Rows from block 7 of a small image classifier, named by matrix and row number. Rows with one number belong to one neuron. Each number is 50 + 12 x the weight over its row's rms, rounded and kept within 0 to 99. All counts start at 0. After the name is the row's rms in percent of the matrix's.
After each neuron's rows are labels from the 100 images, of 14848, where the neuron reaches its highest value: "responds to" is what is common among them. Only what is clearly more common there than usual is listed. The data: retinal OCT scans (Kermany 2017). In brackets: how many of the 100.
# fc1: MLP up (model.blocks.7.mlp.fc1.weight, 384x192), inputs 0-95
# fc2: MLP down (model.blocks.7.mlp.fc2.weight, 192x384, transposed), outputs 0-95

fc1.31 100:47 39 51 39 24 61 61 51 47 54 47 15 45 76 63 40 74 46 67 47 56 50 38 26 43 33 51 45 54 46 48 66 47 50 48 42 70 51 58 62 61 46 30 67 47 30 32 31 67 46 60 63 27 39 33 50 64 57 43 47 45 73 52 47 66 41 42 62 46 42 48 38 45 71 45 56 45 62 48 48 50 64 56 49 53 46 62 66 47 54 51 48 62 49 41 59
fc2.31 099:64 44 46 69 55 52 50 54 27 62 52 50 57 54 55 36 41 60 38 57 55 59 50 37 56 54 63 34 52 49 67 39 44 32 44 44 42 50 44 45 72 37 31 45 61 59 46 51 54 58 77 54 63 60 74 31 51 60 53 64 45 42 42 58 61 50 31 59 41 58 49 46 32 55 65 54 46 32 58 31 63 55 44 33 47 35 22 49 40 41 74 40 40 44 78 52
responds to: finding: choroidal neovascularization (76)

fc1.150 094:51 60 44 54 50 36 44 51 26 43 49 66 52 37 47 54 57 53 64 41 60 36 56 57 63 46 63 52 69 61 39 57 53 63 47 42 61 49 55 48 44 53 40 53 56 42 60 54 46 51 52 59 71 66 59 18 34 43 43 53 21 31 74 35 74 53 36 69 23 28 37 59 47 48 66 34 36 70 35 36 48 62 59 54 45 50 65 63 54 29 64 63 55 54 52 53
fc2.150 091:57 41 63 57 69 59 43 45 66 58 69 73 42 47 61 60 48 34 60 28 46 49 52 28 60 50 33 51 58 57 50 52 41 39 43 37 48 66 63 52 59 48 44 41 59 61 40 34 38 59 33 49 55 64 40 76 36 53 63 57 52 53 44 42 30 37 42 48 66 62 39 64 34 42 56 53 58 66 66 62 57 59 34 44 59 48 42 56 41 72 31 46 72 44 70 49
responds to: finding: normal (98)

fc1.49 097:53 42 70 42 48 57 73 66 62 50 50 54 35 59 48 36 41 51 87 49 39 42 63 26 60 64 51 61 48 56 41 45 51 52 43 38 47 41 50 47 31 67 41 50 35 65 48 51 43 47 51 53 65 38 83 43 59 43 33 18 45 45 58 35 39 46 54 48 60 55 53 64 43 63 55 52 56 47 39 64 63 42 54 38 58 46 65 37 45 51 58 60 28 39 13 41
fc2.49 100:63 43 26 63 39 53 57 48 48 45 48 34 49 45 61 60 43 70 67 68 36 37 37 37 42 56 37 32 36 42 55 50 61 63 46 56 60 60 50 72 63 55 65 48 56 52 43 43 56 64 59 45 45 26 44 62 45 54 47 42 44 46 68 51 54 08 52 47 66 52 37 51 42 57 58 55 22 70 58 46 55 60 68 45 60 49 50 42 47 49 44 52 47 71 51 36
responds to: finding: normal (80)

fc1.193 112:46 39 46 54 13 41 56 39 39 48 28 55 37 66 43 27 37 39 59 51 50 63 50 64 40 44 53 64 60 38 52 82 70 44 59 54 51 70 26 59 50 57 53 60 64 31 36 40 53 48 40 63 64 36 54 59 38 52 52 46 35 44 57 65 38 42 63 45 65 36 58 44 77 45 66 68 54 62 42 30 63 46 48 40 71 59 74 48 50 54 44 50 50 41 54 61
fc2.193 106:54 48 44 57 57 78 45 42 74 52 37 49 76 55 47 47 55 47 46 42 41 66 41 62 50 64 62 75 44 44 67 57 49 65 50 50 24 66 96 41 62 48 31 45 42 45 63 45 65 56 39 45 53 47 72 42 48 52 52 56 31 34 49 63 55 52 14 42 45 28 64 48 47 59 61 50 48 39 40 41 47 58 31 30 78 49 49 75 48 33 38 42 57 49 57 54
responds to: finding: choroidal neovascularization (60)

fc1.269 110:46 76 24 37 51 36 54 43 48 63 34 44 35 59 23 61 70 56 39 53 58 33 45 54 63 39 42 39 61 51 51 70 76 27 53 32 63 46 39 35 61 42 51 49 53 48 49 49 74 41 58 52 52 46 42 56 56 60 47 76 35 63 42 45 47 57 46 47 76 45 42 29 63 66 69 44 52 35 55 37 74 56 48 43 65 53 39 45 54 80 43 51 40 58 53 39
fc2.269 104:52 63 41 42 39 59 43 43 68 49 61 49 71 29 54 36 77 26 44 56 66 31 43 63 54 36 19 44 47 46 56 40 39 34 61 75 41 58 49 59 67 39 63 66 42 63 52 56 43 44 49 50 59 50 55 50 51 45 63 61 48 54 63 52 47 54 66 39 32 25 55 68 44 44 63 43 36 51 51 65 62 53 63 36 51 32 68 42 67 47 50 50 57 52 50 41
responds to: finding: choroidal neovascularization (68)

fc1.368 098:51 50 58 50 69 49 46 50 51 29 40 45 61 47 45 49 24 59 54 58 32 55 54 49 51 61 33 50 60 49 28 50 47 54 37 43 62 39 47 52 46 59 34 44 56 65 51 52 27 59 35 58 51 65 40 59 42 72 62 43 47 34 55 58 70 66 43 54 41 52 43 44 24 69 63 38 39 85 50 26 62 40 41 46 59 69 58 39 57 68 59 42 23 58 50 62
fc2.368 094:43 62 48 45 51 61 60 58 43 45 47 55 56 11 50 51 49 53 42 42 47 46 67 46 48 57 58 64 48 32 59 48 70 70 50 59 23 54 57 30 44 33 55 49 43 47 60 45 55 52 61 52 60 49 51 62 38 53 28 44 54 42 40 56 60 41 30 50 50 72 41 37 45 15 56 44 54 61 59 33 38 69 66 37 30 70 57 48 64 54 47 67 41 37 47 75
responds to: finding: normal (91)

fc1.359 111:42 59 54 29 39 48 83 43 73 63 42 40 36 60 44 49 57 26 53 47 55 48 42 65 53 50 60 41 55 47 53 54 40 54 56 56 38 46 45 63 42 56 45 34 68 43 79 45 49 46 49 64 52 66 55 36 50 42 50 45 48 56 76 37 36 30 56 44 67 25 60 57 31 44 31 55 48 52 48 74 53 49 41 34 48 52 32 39 55 39 53 42 75 43 36 37
fc2.359 117:44 47 61 40 34 73 59 56 70 63 23 44 74 49 56 60 55 41 53 65 66 46 45 23 44 55 35 32 55 65 24 38 48 58 60 60 52 18 60 48 31 69 29 39 53 47 42 40 45 62 42 61 56 41 49 52 48 68 46 47 49 44 69 39 30 32 48 64 54 54 70 74 51 46 61 44 34 36 41 70 49 59 58 37 28 24 67 61 61 51 48 65 57 49 50 56
responds to: finding: choroidal neovascularization (64)