python train.py --arch="vit" --model="image classifier" --dataset="retinal OCT scans (Kermany 2017)" --train_examples=98430 --image_size=24 --crop_scale_min=0.7 --horizontal_flip=true --targets=["finding"] --num_classes=4 --norm="layernorm" --norm_position="pre" --activation="gelu" --mlp_ratio=2 --head_dim=48 --fused_qkv=true --bias="all" --qk_norm=false --layer_scale_init=0.01 --parallel_block=true --inner_norm=false --drop_path=0.1 --patch_size=[4, 4] --conv_stem=false --layers=14 --width=192 --positions="learned" --pooling="class_token" --loss="cross_entropy" --init="trunc_normal_002" --residual_init="none" --optimizer="soap" --beta2=0.95 --lr=0.0017 --beta1=0.95 --shampoo_beta=0.95 --eps=1e-08 --precondition_frequency=32 --max_precond_dim=1024 --one_sided=false --adamw_lr_other_params=0.00088 --grad_clip=5.0 --adaptive_grad_clip=0.02 --steps=11000 --batch_size=512 --epochs=57.2 --lr_schedule="cosine" --final_lr_fraction=0 --warmup_steps=550 --weight_decay=0.07 --adamw_weight_decay_other_params=0.01
Rows from block 7 of a small image classifier, named by matrix and row number. Rows with one number belong to one neuron. Each number is 50 + 15 x the weight over its row's rms, rounded and kept within 0 to 99. All counts start at 0. After the name is the row's rms in percent of the matrix's.
After each neuron's rows are labels from the 100 images, of 14848, where the neuron reaches its highest value: "patch colour" is the nearest of a few named colours to the mean colour under the peak. Only what is clearly more common there than usual is listed. The data: retinal OCT scans (Kermany 2017).
# fc1: MLP up (model.blocks.7.mlp.fc1.weight, 384x192), inputs 0-95
# fc2: MLP down (model.blocks.7.mlp.fc2.weight, 192x384, transposed), outputs 0-95

fc1.314 106:50 64 46 28 50 41 50 61 50 24 62 42 24 61 50 56 58 56 53 64 44 58 38 55 52 55 82 53 54 25 43 45 54 65 64 51 62 48 62 59 40 47 52 46 26 44 56 23 33 38 53 67 43 54 56 77 34 60 53 36 40 70 72 64 81 41 75 43 49 40 58 56 55 52 46 60 30 37 41 71 69 35 52 59 37 22 71 39 54 56 52 51 65 53 46 61
fc2.314 111:47 44 39 74 55 68 51 64 73 51 32 57 49 52 62 34 18 36 47 57 66 52 19 35 46 46 80 23 52 40 57 53 48 31 66 54 39 39 41 33 24 14 45 72 33 52 55 58 41 67 18 41 21 49 60 99 51 60 52 67 52 50 54 56 19 75 26 67 45 24 69 48 54 60 57 53 58 54 32 57 56 35 64 14 69 41 55 58 19 56 39 66 53 58 59 57
patch colour: grey; white

fc1.25 087:67 34 28 41 26 58 59 53 38 63 59 45 61 49 54 40 62 53 50 51 73 24 52 34 48 42 28 59 57 38 75 13 67 28 62 40 39 63 39 76 34 46 00 36 46 41 58 51 56 50 60 65 44 39 58 41 42 78 68 62 43 65 72 51 62 49 50 39 72 41 45 62 50 65 33 32 57 73 45 47 62 40 45 22 78 36 46 50 78 71 40 50 43 56 54 64
fc2.25 084:75 50 24 36 20 17 52 51 49 55 52 53 43 44 35 39 49 51 46 72 68 75 42 34 56 38 71 34 60 39 45 69 40 60 62 59 70 59 68 52 31 43 44 16 67 58 40 55 60 61 18 45 38 44 83 21 48 55 49 60 38 64 34 35 38 63 68 55 59 39 63 69 48 51 37 49 54 73 40 34 68 61 57 33 38 61 67 66 64 50 27 41 28 56 48 68
patch colour: grey

fc1.9 106:37 86 65 28 40 41 40 37 33 48 33 60 37 54 63 55 68 38 75 66 72 54 23 40 52 78 33 71 52 29 35 61 63 58 37 37 43 31 49 50 58 66 61 18 63 30 63 52 50 46 73 74 70 48 70 68 72 24 59 58 39 35 29 32 50 44 38 49 47 24 64 40 57 58 53 40 48 58 58 61 60 50 65 26 61 76 46 71 72 46 56 52 48 71 62 45
fc2.9 094:54 46 67 45 84 48 51 42 87 66 53 62 40 53 30 73 73 60 77 55 36 39 55 44 36 53 59 45 65 42 35 72 59 72 27 65 67 45 45 52 48 55 50 45 39 59 47 50 30 40 35 50 31 28 49 30 66 55 47 42 77 16 57 44 60 48 72 40 39 28 61 50 65 29 46 35 88 56 42 63 65 47 43 40 59 50 37 95 50 58 53 67 41 73 24 54
patch colour: grey

fc1.146 106:50 68 57 44 39 69 66 16 69 18 54 45 28 30 58 52 46 74 55 54 43 63 60 50 62 71 42 68 58 54 53 77 36 32 64 41 40 32 30 45 66 49 38 00 47 37 74 58 47 25 86 66 42 27 32 70 33 61 56 61 48 42 41 46 57 62 39 56 53 55 52 46 40 50 42 29 67 52 48 59 44 35 63 43 58 35 80 58 66 24 42 22 48 63 42 25
fc2.146 099:49 62 48 34 54 62 32 60 42 46 53 32 15 45 62 60 43 55 62 21 44 59 44 59 41 60 43 28 47 70 57 43 46 40 45 07 58 79 62 70 22 64 74 53 32 73 78 64 53 45 82 41 67 59 53 46 67 54 47 41 45 48 83 47 57 55 54 75 39 44 49 45 51 52 43 37 37 40 71 62 61 78 76 74 35 67 48 37 58 42 50 29 54 47 50 56
patch colour: grey

fc1.229 111:37 45 62 66 58 38 57 63 28 17 43 49 86 52 55 34 39 27 55 36 34 87 38 72 23 48 51 55 57 39 65 50 61 45 71 65 24 73 52 52 62 52 35 39 53 56 54 46 43 50 38 34 44 72 52 40 38 80 29 50 40 49 49 45 57 94 57 82 55 54 56 34 43 41 49 59 71 33 74 24 37 22 59 63 54 45 47 43 23 57 48 56 47 45 64 52
fc2.229 099:42 48 36 43 50 49 67 54 39 73 59 45 32 62 65 99 54 27 44 34 76 43 49 45 60 58 62 46 60 46 75 46 42 74 47 49 80 36 67 54 31 38 57 51 35 69 70 48 43 63 58 42 57 72 60 20 58 50 72 38 38 56 52 51 83 74 35 48 69 59 60 47 64 65 41 46 63 61 64 49 61 70 87 61 43 59 56 46 48 47 60 49 66 42 11 36
patch colour: grey

fc1.72 120:51 50 64 50 49 52 73 64 42 71 29 64 61 31 79 43 69 64 66 50 59 35 42 61 48 73 24 50 26 52 47 55 59 44 45 52 64 44 36 51 23 52 76 41 20 53 31 49 23 49 58 72 52 58 72 53 82 65 62 72 54 38 58 70 40 47 43 62 73 17 77 66 54 76 69 04 57 64 46 32 41 45 44 40 29 57 67 50 50 44 43 29 55 48 48 25
fc2.72 114:39 58 51 68 66 62 43 39 47 61 98 77 61 67 50 32 36 46 47 54 75 53 45 57 49 47 60 64 74 35 65 62 55 52 41 54 57 59 51 60 50 50 57 61 77 60 61 57 63 43 44 31 56 40 21 47 55 42 76 45 63 16 54 44 62 64 50 48 43 61 46 60 41 29 94 31 60 78 47 58 37 59 48 31 40 52 73 30 35 42 79 50 47 30 71 44
patch colour: grey

fc1.157 113:44 38 43 20 46 44 61 44 52 37 32 56 60 63 44 51 35 65 37 55 67 33 61 65 52 20 67 32 51 34 71 63 62 45 60 53 42 38 44 20 64 48 56 25 51 76 37 45 63 27 40 76 49 69 74 30 47 43 64 67 31 42 76 73 44 45 72 37 78 15 61 40 59 57 29 41 59 50 66 45 41 71 57 46 40 50 51 70 51 54 46 22 42 55 75 56
fc2.157 114:53 68 33 68 40 34 34 49 31 55 38 60 69 53 53 35 36 79 47 62 50 49 56 57 56 37 59 51 71 67 33 61 57 64 57 36 29 69 50 32 54 47 55 72 51 66 71 47 63 64 18 57 59 51 42 33 46 34 55 52 78 26 38 55 40 33 34 26 59 46 50 57 44 48 50 47 37 25 40 42 54 23 34 50 43 52 55 69 48 70 13 60 38 58 26 58
patch colour: grey

fc1.245 103:68 64 39 54 75 56 46 57 40 56 69 27 51 47 08 57 62 59 57 64 46 36 30 59 31 26 55 43 49 57 35 53 52 40 63 43 65 65 71 55 44 42 41 43 46 63 59 20 44 35 33 68 37 52 45 49 60 22 47 63 52 85 47 56 71 42 54 49 40 25 72 36 39 55 31 63 68 31 49 55 35 37 36 56 67 66 65 62 37 52 40 57 36 61 63 51
fc2.245 099:40 61 54 57 67 54 74 39 62 50 63 52 47 41 39 41 66 79 47 33 46 57 55 43 58 38 74 52 37 40 71 35 34 39 32 49 40 63 37 41 35 70 42 14 54 41 43 41 52 22 23 59 40 50 41 40 24 76 20 52 46 51 47 50 59 57 45 54 51 36 68 69 51 67 47 37 55 23 47 53 45 39 40 60 59 50 31 70 48 40 50 41 61 48 30 69
patch colour: white

fc1.280 110:54 65 40 47 42 80 85 40 40 39 43 16 86 72 61 31 62 38 55 56 60 35 54 62 38 38 76 57 42 26 45 30 62 11 35 70 65 71 39 26 57 44 47 45 45 47 54 44 71 48 24 50 61 65 41 19 12 49 58 50 69 42 34 59 53 59 38 53 56 81 74 48 42 66 43 67 48 64 48 37 23 44 60 68 59 46 53 66 39 57 14 48 61 43 62 51
fc2.280 105:47 43 50 35 54 45 59 52 45 13 59 59 47 25 44 49 51 34 53 69 58 44 43 38 56 49 55 30 54 59 44 63 42 60 60 64 68 56 42 52 69 39 44 29 20 64 70 55 57 64 38 48 52 59 31 38 38 41 56 47 33 38 36 50 62 66 66 27 41 35 67 40 58 33 62 83 73 85 41 34 45 46 43 57 53 63 65 70 30 76 31 61 68 47 35 62
patch colour: grey

fc1.19 117:55 49 33 40 64 30 83 40 67 48 41 64 50 35 40 61 42 34 29 51 52 54 46 67 56 60 63 59 30 56 42 42 43 46 68 45 37 46 28 57 39 64 42 41 52 64 41 62 57 31 35 83 22 52 37 33 44 58 50 15 56 60 43 51 80 54 44 30 77 18 63 53 14 29 60 25 63 38 21 25 59 50 72 43 37 51 90 63 51 45 35 54 49 68 47 36
fc2.19 104:66 52 39 37 46 57 78 26 51 45 46 19 70 71 66 71 50 58 62 86 53 74 73 22 46 52 07 44 69 63 62 66 62 60 58 51 62 61 53 22 51 37 30 31 42 49 57 57 29 50 61 41 68 45 58 30 54 58 52 31 66 46 40 52 61 70 54 54 59 60 54 43 35 58 27 36 18 16 61 60 52 81 64 51 64 65 61 55 62 29 48 35 29 55 67 47
patch colour: grey

fc1.277 086:60 42 60 57 52 61 50 76 35 42 40 48 53 41 60 65 78 57 70 53 38 16 65 43 33 58 59 63 38 54 44 72 36 47 54 48 79 35 79 24 34 11 62 74 33 33 56 37 48 44 71 84 57 56 48 58 56 55 75 03 48 19 65 33 61 39 49 22 37 46 50 42 62 44 53 36 44 56 89 15 56 43 46 44 24 50 56 68 48 38 39 39 62 61 36 46
fc2.277 080:46 75 31 71 18 42 74 59 50 58 58 73 56 62 41 42 79 68 33 58 47 44 71 56 51 72 47 34 36 75 58 29 45 45 61 73 76 63 44 38 54 70 50 48 43 64 39 60 68 73 47 65 72 80 50 48 30 55 36 60 29 68 40 72 61 51 51 19 58 55 42 44 53 50 51 55 52 53 51 45 34 47 28 67 43 49 68 35 47 19 46 33 37 59 42 68
patch colour: grey

fc1.30 091:66 51 43 55 32 42 78 75 43 50 31 76 73 44 33 37 77 31 50 35 62 43 40 58 62 48 60 38 61 51 69 78 53 44 62 41 72 81 48 48 51 68 49 63 46 62 49 47 55 50 60 27 39 58 38 90 36 42 52 33 66 75 28 55 26 67 53 32 46 45 70 72 67 33 53 41 42 51 50 45 17 33 32 47 48 75 52 45 25 34 44 43 47 62 49 73
fc2.30 098:43 67 21 13 50 33 54 71 29 57 58 66 48 38 49 49 47 65 21 44 82 33 61 80 43 74 67 56 34 92 34 45 43 36 74 69 61 42 62 54 38 45 60 15 50 24 30 61 58 53 41 59 44 69 46 50 46 35 74 62 58 44 99 26 50 29 62 58 51 44 36 52 55 45 41 51 42 55 38 55 53 59 66 62 44 51 59 50 67 49 46 50 50 44 49 57
patch colour: white

fc1.215 100:57 55 44 43 41 56 44 43 26 35 43 74 26 68 48 48 43 38 61 61 64 32 55 64 63 47 66 20 63 36 38 63 58 42 55 48 48 76 49 74 54 64 63 63 30 41 64 10 35 55 62 57 53 75 27 63 84 33 33 37 34 62 49 62 67 57 34 29 47 47 21 46 28 18 40 47 48 81 80 61 46 38 56 42 57 31 59 37 55 56 29 31 25 40 67 64
fc2.215 087:49 54 45 47 63 42 67 49 46 69 72 51 54 13 42 49 58 53 59 78 66 49 46 52 53 35 53 58 42 40 48 53 34 34 33 53 35 53 43 31 38 60 74 70 67 37 45 45 42 70 44 59 18 20 57 66 79 39 67 61 61 60 25 48 40 15 59 61 66 80 66 34 31 56 16 69 32 48 45 36 63 83 49 59 74 68 70 56 24 66 70 57 74 55 61 38
patch colour: white

fc1.137 096:52 51 60 63 56 62 69 39 47 46 42 10 43 50 59 33 32 61 19 76 47 40 55 35 64 37 71 32 60 42 22 50 61 39 47 65 55 54 36 65 20 71 46 38 25 51 53 68 58 45 27 57 09 56 48 75 62 18 54 45 50 91 65 52 41 39 55 56 60 41 77 42 54 61 47 70 40 55 41 45 48 21 21 55 23 02 78 53 74 37 39 51 33 49 50 44
fc2.137 101:53 57 52 52 17 60 27 59 68 59 10 68 80 54 60 49 22 56 77 36 46 68 55 78 51 33 51 50 48 40 30 46 36 28 31 49 49 84 63 47 61 50 52 47 74 28 31 48 53 35 59 58 44 57 57 40 51 46 39 42 77 96 46 31 62 71 52 50 39 58 36 37 47 82 61 49 51 42 42 68 53 90 79 43 36 65 32 38 68 49 47 31 29 32 60 32
patch colour: white

fc1.226 100:34 58 36 51 40 60 60 53 46 42 32 37 50 53 54 54 33 27 60 36 67 58 53 50 49 45 42 37 20 31 59 67 61 44 95 38 58 49 58 43 34 62 48 62 52 62 44 56 57 44 43 35 43 57 64 66 38 46 17 34 43 35 64 57 64 63 44 40 31 55 36 90 17 64 37 68 75 59 54 46 67 13 56 38 48 46 36 50 51 29 34 45 73 61 45 61
fc2.226 100:41 39 45 58 50 50 48 73 49 41 35 64 51 54 61 48 31 43 51 72 71 54 46 58 48 77 58 51 54 71 62 37 23 60 45 22 56 39 42 45 73 43 42 26 36 28 54 50 66 82 60 46 54 57 67 54 51 46 41 56 36 79 56 77 41 77 59 43 49 36 46 33 50 27 49 66 55 42 68 39 43 50 52 59 61 04 78 54 66 42 40 28 50 61 41 60
patch colour: white

fc1.275 108:51 38 70 58 45 50 54 07 56 63 14 26 36 68 48 56 53 45 40 26 46 37 52 54 18 44 27 59 44 47 57 48 52 55 49 60 40 42 28 31 63 51 63 46 36 50 66 48 50 51 61 48 40 45 57 33 42 71 55 93 35 62 57 45 40 62 58 66 46 29 46 44 25 62 31 59 78 21 50 72 55 42 60 33 39 61 33 26 53 17 37 46 45 50 34 55
fc2.275 104:49 40 43 59 67 38 71 55 27 58 33 34 37 63 65 56 80 48 57 37 78 73 44 30 54 44 41 57 70 46 34 61 43 53 82 25 43 52 34 62 16 79 55 34 41 30 48 44 36 18 64 44 77 74 87 46 43 75 52 51 57 59 55 51 42 33 49 38 58 47 35 76 49 48 23 59 54 39 38 58 31 70 37 57 61 66 64 66 47 56 35 37 53 32 43 32
patch colour: grey

fc1.75 097:42 42 58 57 62 44 49 71 37 49 38 40 43 64 17 34 57 51 47 48 52 21 68 56 53 52 64 26 47 57 61 38 32 73 56 67 74 43 47 57 54 57 37 22 30 46 52 34 56 38 60 53 66 51 60 37 76 54 63 69 27 61 41 49 56 70 51 32 74 68 36 66 74 51 33 55 53 57 57 56 55 18 37 33 52 69 96 32 45 74 61 41 63 93 38 60
fc2.75 101:38 39 54 56 53 51 62 24 58 66 45 46 72 70 47 67 71 40 43 56 60 27 36 48 52 45 75 55 71 51 51 55 58 61 62 63 78 55 47 47 27 48 65 51 53 47 36 38 50 38 64 58 87 50 45 56 59 77 69 29 59 80 24 65 55 48 62 32 47 53 44 36 44 94 31 56 53 55 50 52 63 26 42 38 52 41 34 32 40 77 66 52 70 75 32 45
patch colour: white

fc1.274 104:73 74 47 47 52 60 82 50 53 50 56 52 77 65 64 25 35 74 33 51 49 38 55 45 62 32 63 48 47 60 50 21 51 19 40 66 05 53 26 40 59 39 55 43 53 52 44 43 58 68 54 63 38 40 47 55 53 17 46 71 50 13 50 43 19 73 51 34 46 47 28 37 58 56 73 26 45 22 23 53 33 35 63 29 65 33 45 16 41 18 24 45 50 70 64 32
fc2.274 107:43 56 81 54 64 71 56 42 30 68 86 59 63 58 43 57 44 58 50 74 47 34 79 42 59 69 65 36 31 43 36 51 43 54 90 87 35 36 33 56 36 46 64 47 24 49 36 45 55 52 44 49 34 54 47 53 43 52 57 54 72 65 68 22 32 48 34 48 41 47 46 09 26 31 66 56 32 74 34 50 40 46 57 52 24 45 45 51 48 31 20 71 54 79 58 51
patch colour: grey

fc1.47 090:59 35 27 35 77 19 61 64 54 63 37 53 52 84 56 45 71 47 52 42 55 24 46 58 49 37 36 46 48 33 63 48 49 60 47 55 51 17 56 35 20 51 58 58 56 54 61 37 33 58 34 60 73 70 29 40 37 62 58 63 61 59 42 73 59 54 70 60 67 53 41 73 67 59 34 63 67 56 41 43 63 41 74 66 45 35 57 71 57 79 48 39 67 56 58 74
fc2.47 085:62 80 52 37 65 42 45 38 46 55 45 52 50 53 48 72 60 54 65 40 57 59 31 69 47 58 37 47 34 46 69 46 42 44 42 49 47 60 66 39 54 38 46 19 58 59 55 53 28 76 48 58 24 53 20 71 55 43 60 39 39 49 56 45 68 28 54 57 27 39 05 39 64 35 49 32 53 51 44 56 45 48 50 48 54 56 47 62 49 45 31 50 58 37 54 39
patch colour: grey

fc1.101 099:55 38 45 48 60 60 50 47 39 48 45 47 42 33 35 40 38 51 32 44 32 33 51 30 35 77 62 28 77 55 42 49 36 13 49 37 70 75 55 96 67 79 43 58 26 61 52 55 53 43 69 51 45 25 37 66 70 40 29 19 48 19 64 38 13 60 08 47 42 36 45 52 50 66 44 50 63 43 44 48 71 27 50 55 56 70 44 70 44 61 70 21 59 19 45 85
fc2.101 098:51 64 50 60 60 72 59 30 48 52 58 50 73 41 39 59 46 41 45 85 65 47 49 53 43 79 47 38 34 46 63 65 32 43 73 45 23 37 61 42 74 33 50 65 47 52 62 34 69 56 63 45 70 60 39 57 21 27 80 67 72 46 55 68 43 70 35 23 64 65 41 30 40 37 47 41 32 66 68 52 55 43 75 33 52 58 34 46 18 70 74 50 49 73 48 67
patch colour: white

fc1.325 088:67 44 27 38 35 24 72 51 75 61 81 58 63 54 49 57 68 56 28 60 53 37 33 52 28 42 46 66 59 60 23 48 40 47 52 52 33 26 57 55 46 53 62 34 47 40 21 70 33 61 31 74 26 47 84 46 44 76 44 36 35 93 37 52 73 62 40 65 36 58 35 59 79 49 64 61 56 54 55 29 42 77 25 53 57 44 37 35 54 39 35 60 42 26 66 65
fc2.325 084:48 43 59 59 46 55 46 42 58 20 50 13 22 45 58 48 46 30 56 54 52 36 67 63 41 72 52 38 40 82 52 33 43 42 52 39 61 60 28 61 40 63 37 64 53 55 70 55 63 73 80 32 29 48 15 64 72 26 85 53 40 28 58 60 57 46 36 46 55 63 49 39 44 26 55 36 42 47 69 40 63 30 42 68 30 64 57 74 53 50 66 41 41 39 57 25
patch colour: white

fc1.96 083:64 56 40 21 54 56 49 35 30 39 63 64 25 89 61 45 34 34 79 77 72 50 52 65 55 49 77 41 57 48 33 21 57 47 38 64 49 57 54 27 42 68 44 28 74 46 40 48 61 52 38 69 66 43 39 58 56 48 38 48 53 67 46 55 35 38 86 49 58 49 74 66 45 56 64 43 60 43 52 31 70 42 62 59 53 22 53 49 50 60 34 43 46 60 31 34
fc2.96 084:62 51 47 39 45 35 69 43 56 42 52 37 63 31 38 66 29 60 63 49 74 56 36 82 51 31 64 33 31 37 42 41 60 56 52 31 70 70 47 25 35 44 28 65 29 73 57 52 55 48 52 45 43 38 63 63 74 91 74 33 88 51 76 75 61 73 40 33 50 30 26 48 53 42 49 80 46 40 50 30 58 47 73 46 51 39 50 51 51 45 46 52 54 39 80 53
patch colour: white

fc1.131 094:57 65 57 44 66 22 52 54 21 73 46 55 63 53 36 41 57 42 77 57 40 38 45 35 47 51 56 69 79 65 57 77 62 58 46 44 39 47 34 74 41 59 60 61 45 64 60 46 32 49 71 55 42 74 57 31 48 31 49 27 48 25 46 23 40 45 47 65 62 41 21 48 66 70 71 60 37 46 35 75 48 37 52 41 41 47 44 61 58 38 27 54 41 18 35 89
fc2.131 097:60 42 49 45 82 30 68 44 54 39 46 61 48 22 35 45 22 61 51 61 53 49 34 64 45 26 34 49 29 49 34 51 55 51 26 58 37 43 79 59 56 45 44 50 73 40 67 53 45 28 77 41 48 55 18 61 26 41 73 72 56 44 43 56 38 40 59 20 42 54 44 77 69 72 45 54 71 67 42 49 46 36 64 46 47 53 40 15 42 75 45 65 65 74 36 27
patch colour: grey

fc1.237 096:54 58 54 45 74 27 68 33 70 48 38 69 54 37 29 43 77 65 40 59 43 61 51 60 27 34 47 45 48 38 45 33 54 56 59 53 62 77 56 36 39 50 79 38 34 72 48 48 25 49 30 51 07 49 69 51 50 68 54 36 55 49 44 54 49 47 48 32 59 53 85 35 38 43 56 58 55 64 55 50 72 55 39 47 50 32 22 50 48 59 71 61 44 70 74 57
fc2.237 100:54 63 73 55 43 85 56 57 54 46 37 45 65 59 48 46 71 55 61 73 79 74 17 72 49 38 39 47 29 46 34 47 39 43 50 41 59 64 39 60 52 51 43 49 48 49 31 57 52 95 67 39 32 60 23 21 51 37 33 47 72 26 34 39 30 40 39 40 54 35 65 49 43 48 75 62 46 51 53 40 50 27 60 38 80 59 68 42 52 59 63 39 67 41 56 55
patch colour: white

fc1.212 103:36 50 73 54 49 42 28 66 18 62 47 60 49 26 47 28 76 13 55 47 57 44 56 59 73 38 51 50 64 55 78 46 59 46 50 19 51 56 53 41 68 70 57 45 71 54 64 60 45 37 70 36 74 52 48 47 77 50 39 38 76 57 62 46 33 27 72 74 33 29 57 30 42 37 68 52 61 81 29 26 27 36 53 41 38 47 52 24 69 58 50 48 45 49 35 83
fc2.212 101:66 35 80 72 59 54 57 56 41 50 72 33 61 59 70 56 66 70 58 84 30 55 50 52 49 35 27 45 41 79 63 47 49 82 59 84 51 41 77 54 63 21 60 86 32 55 52 53 46 66 63 40 69 59 39 35 47 52 58 73 68 74 67 48 48 55 54 57 45 40 17 57 57 82 55 30 30 68 38 37 59 61 58 18 46 54 32 51 51 59 60 71 49 35 40 62
patch colour: grey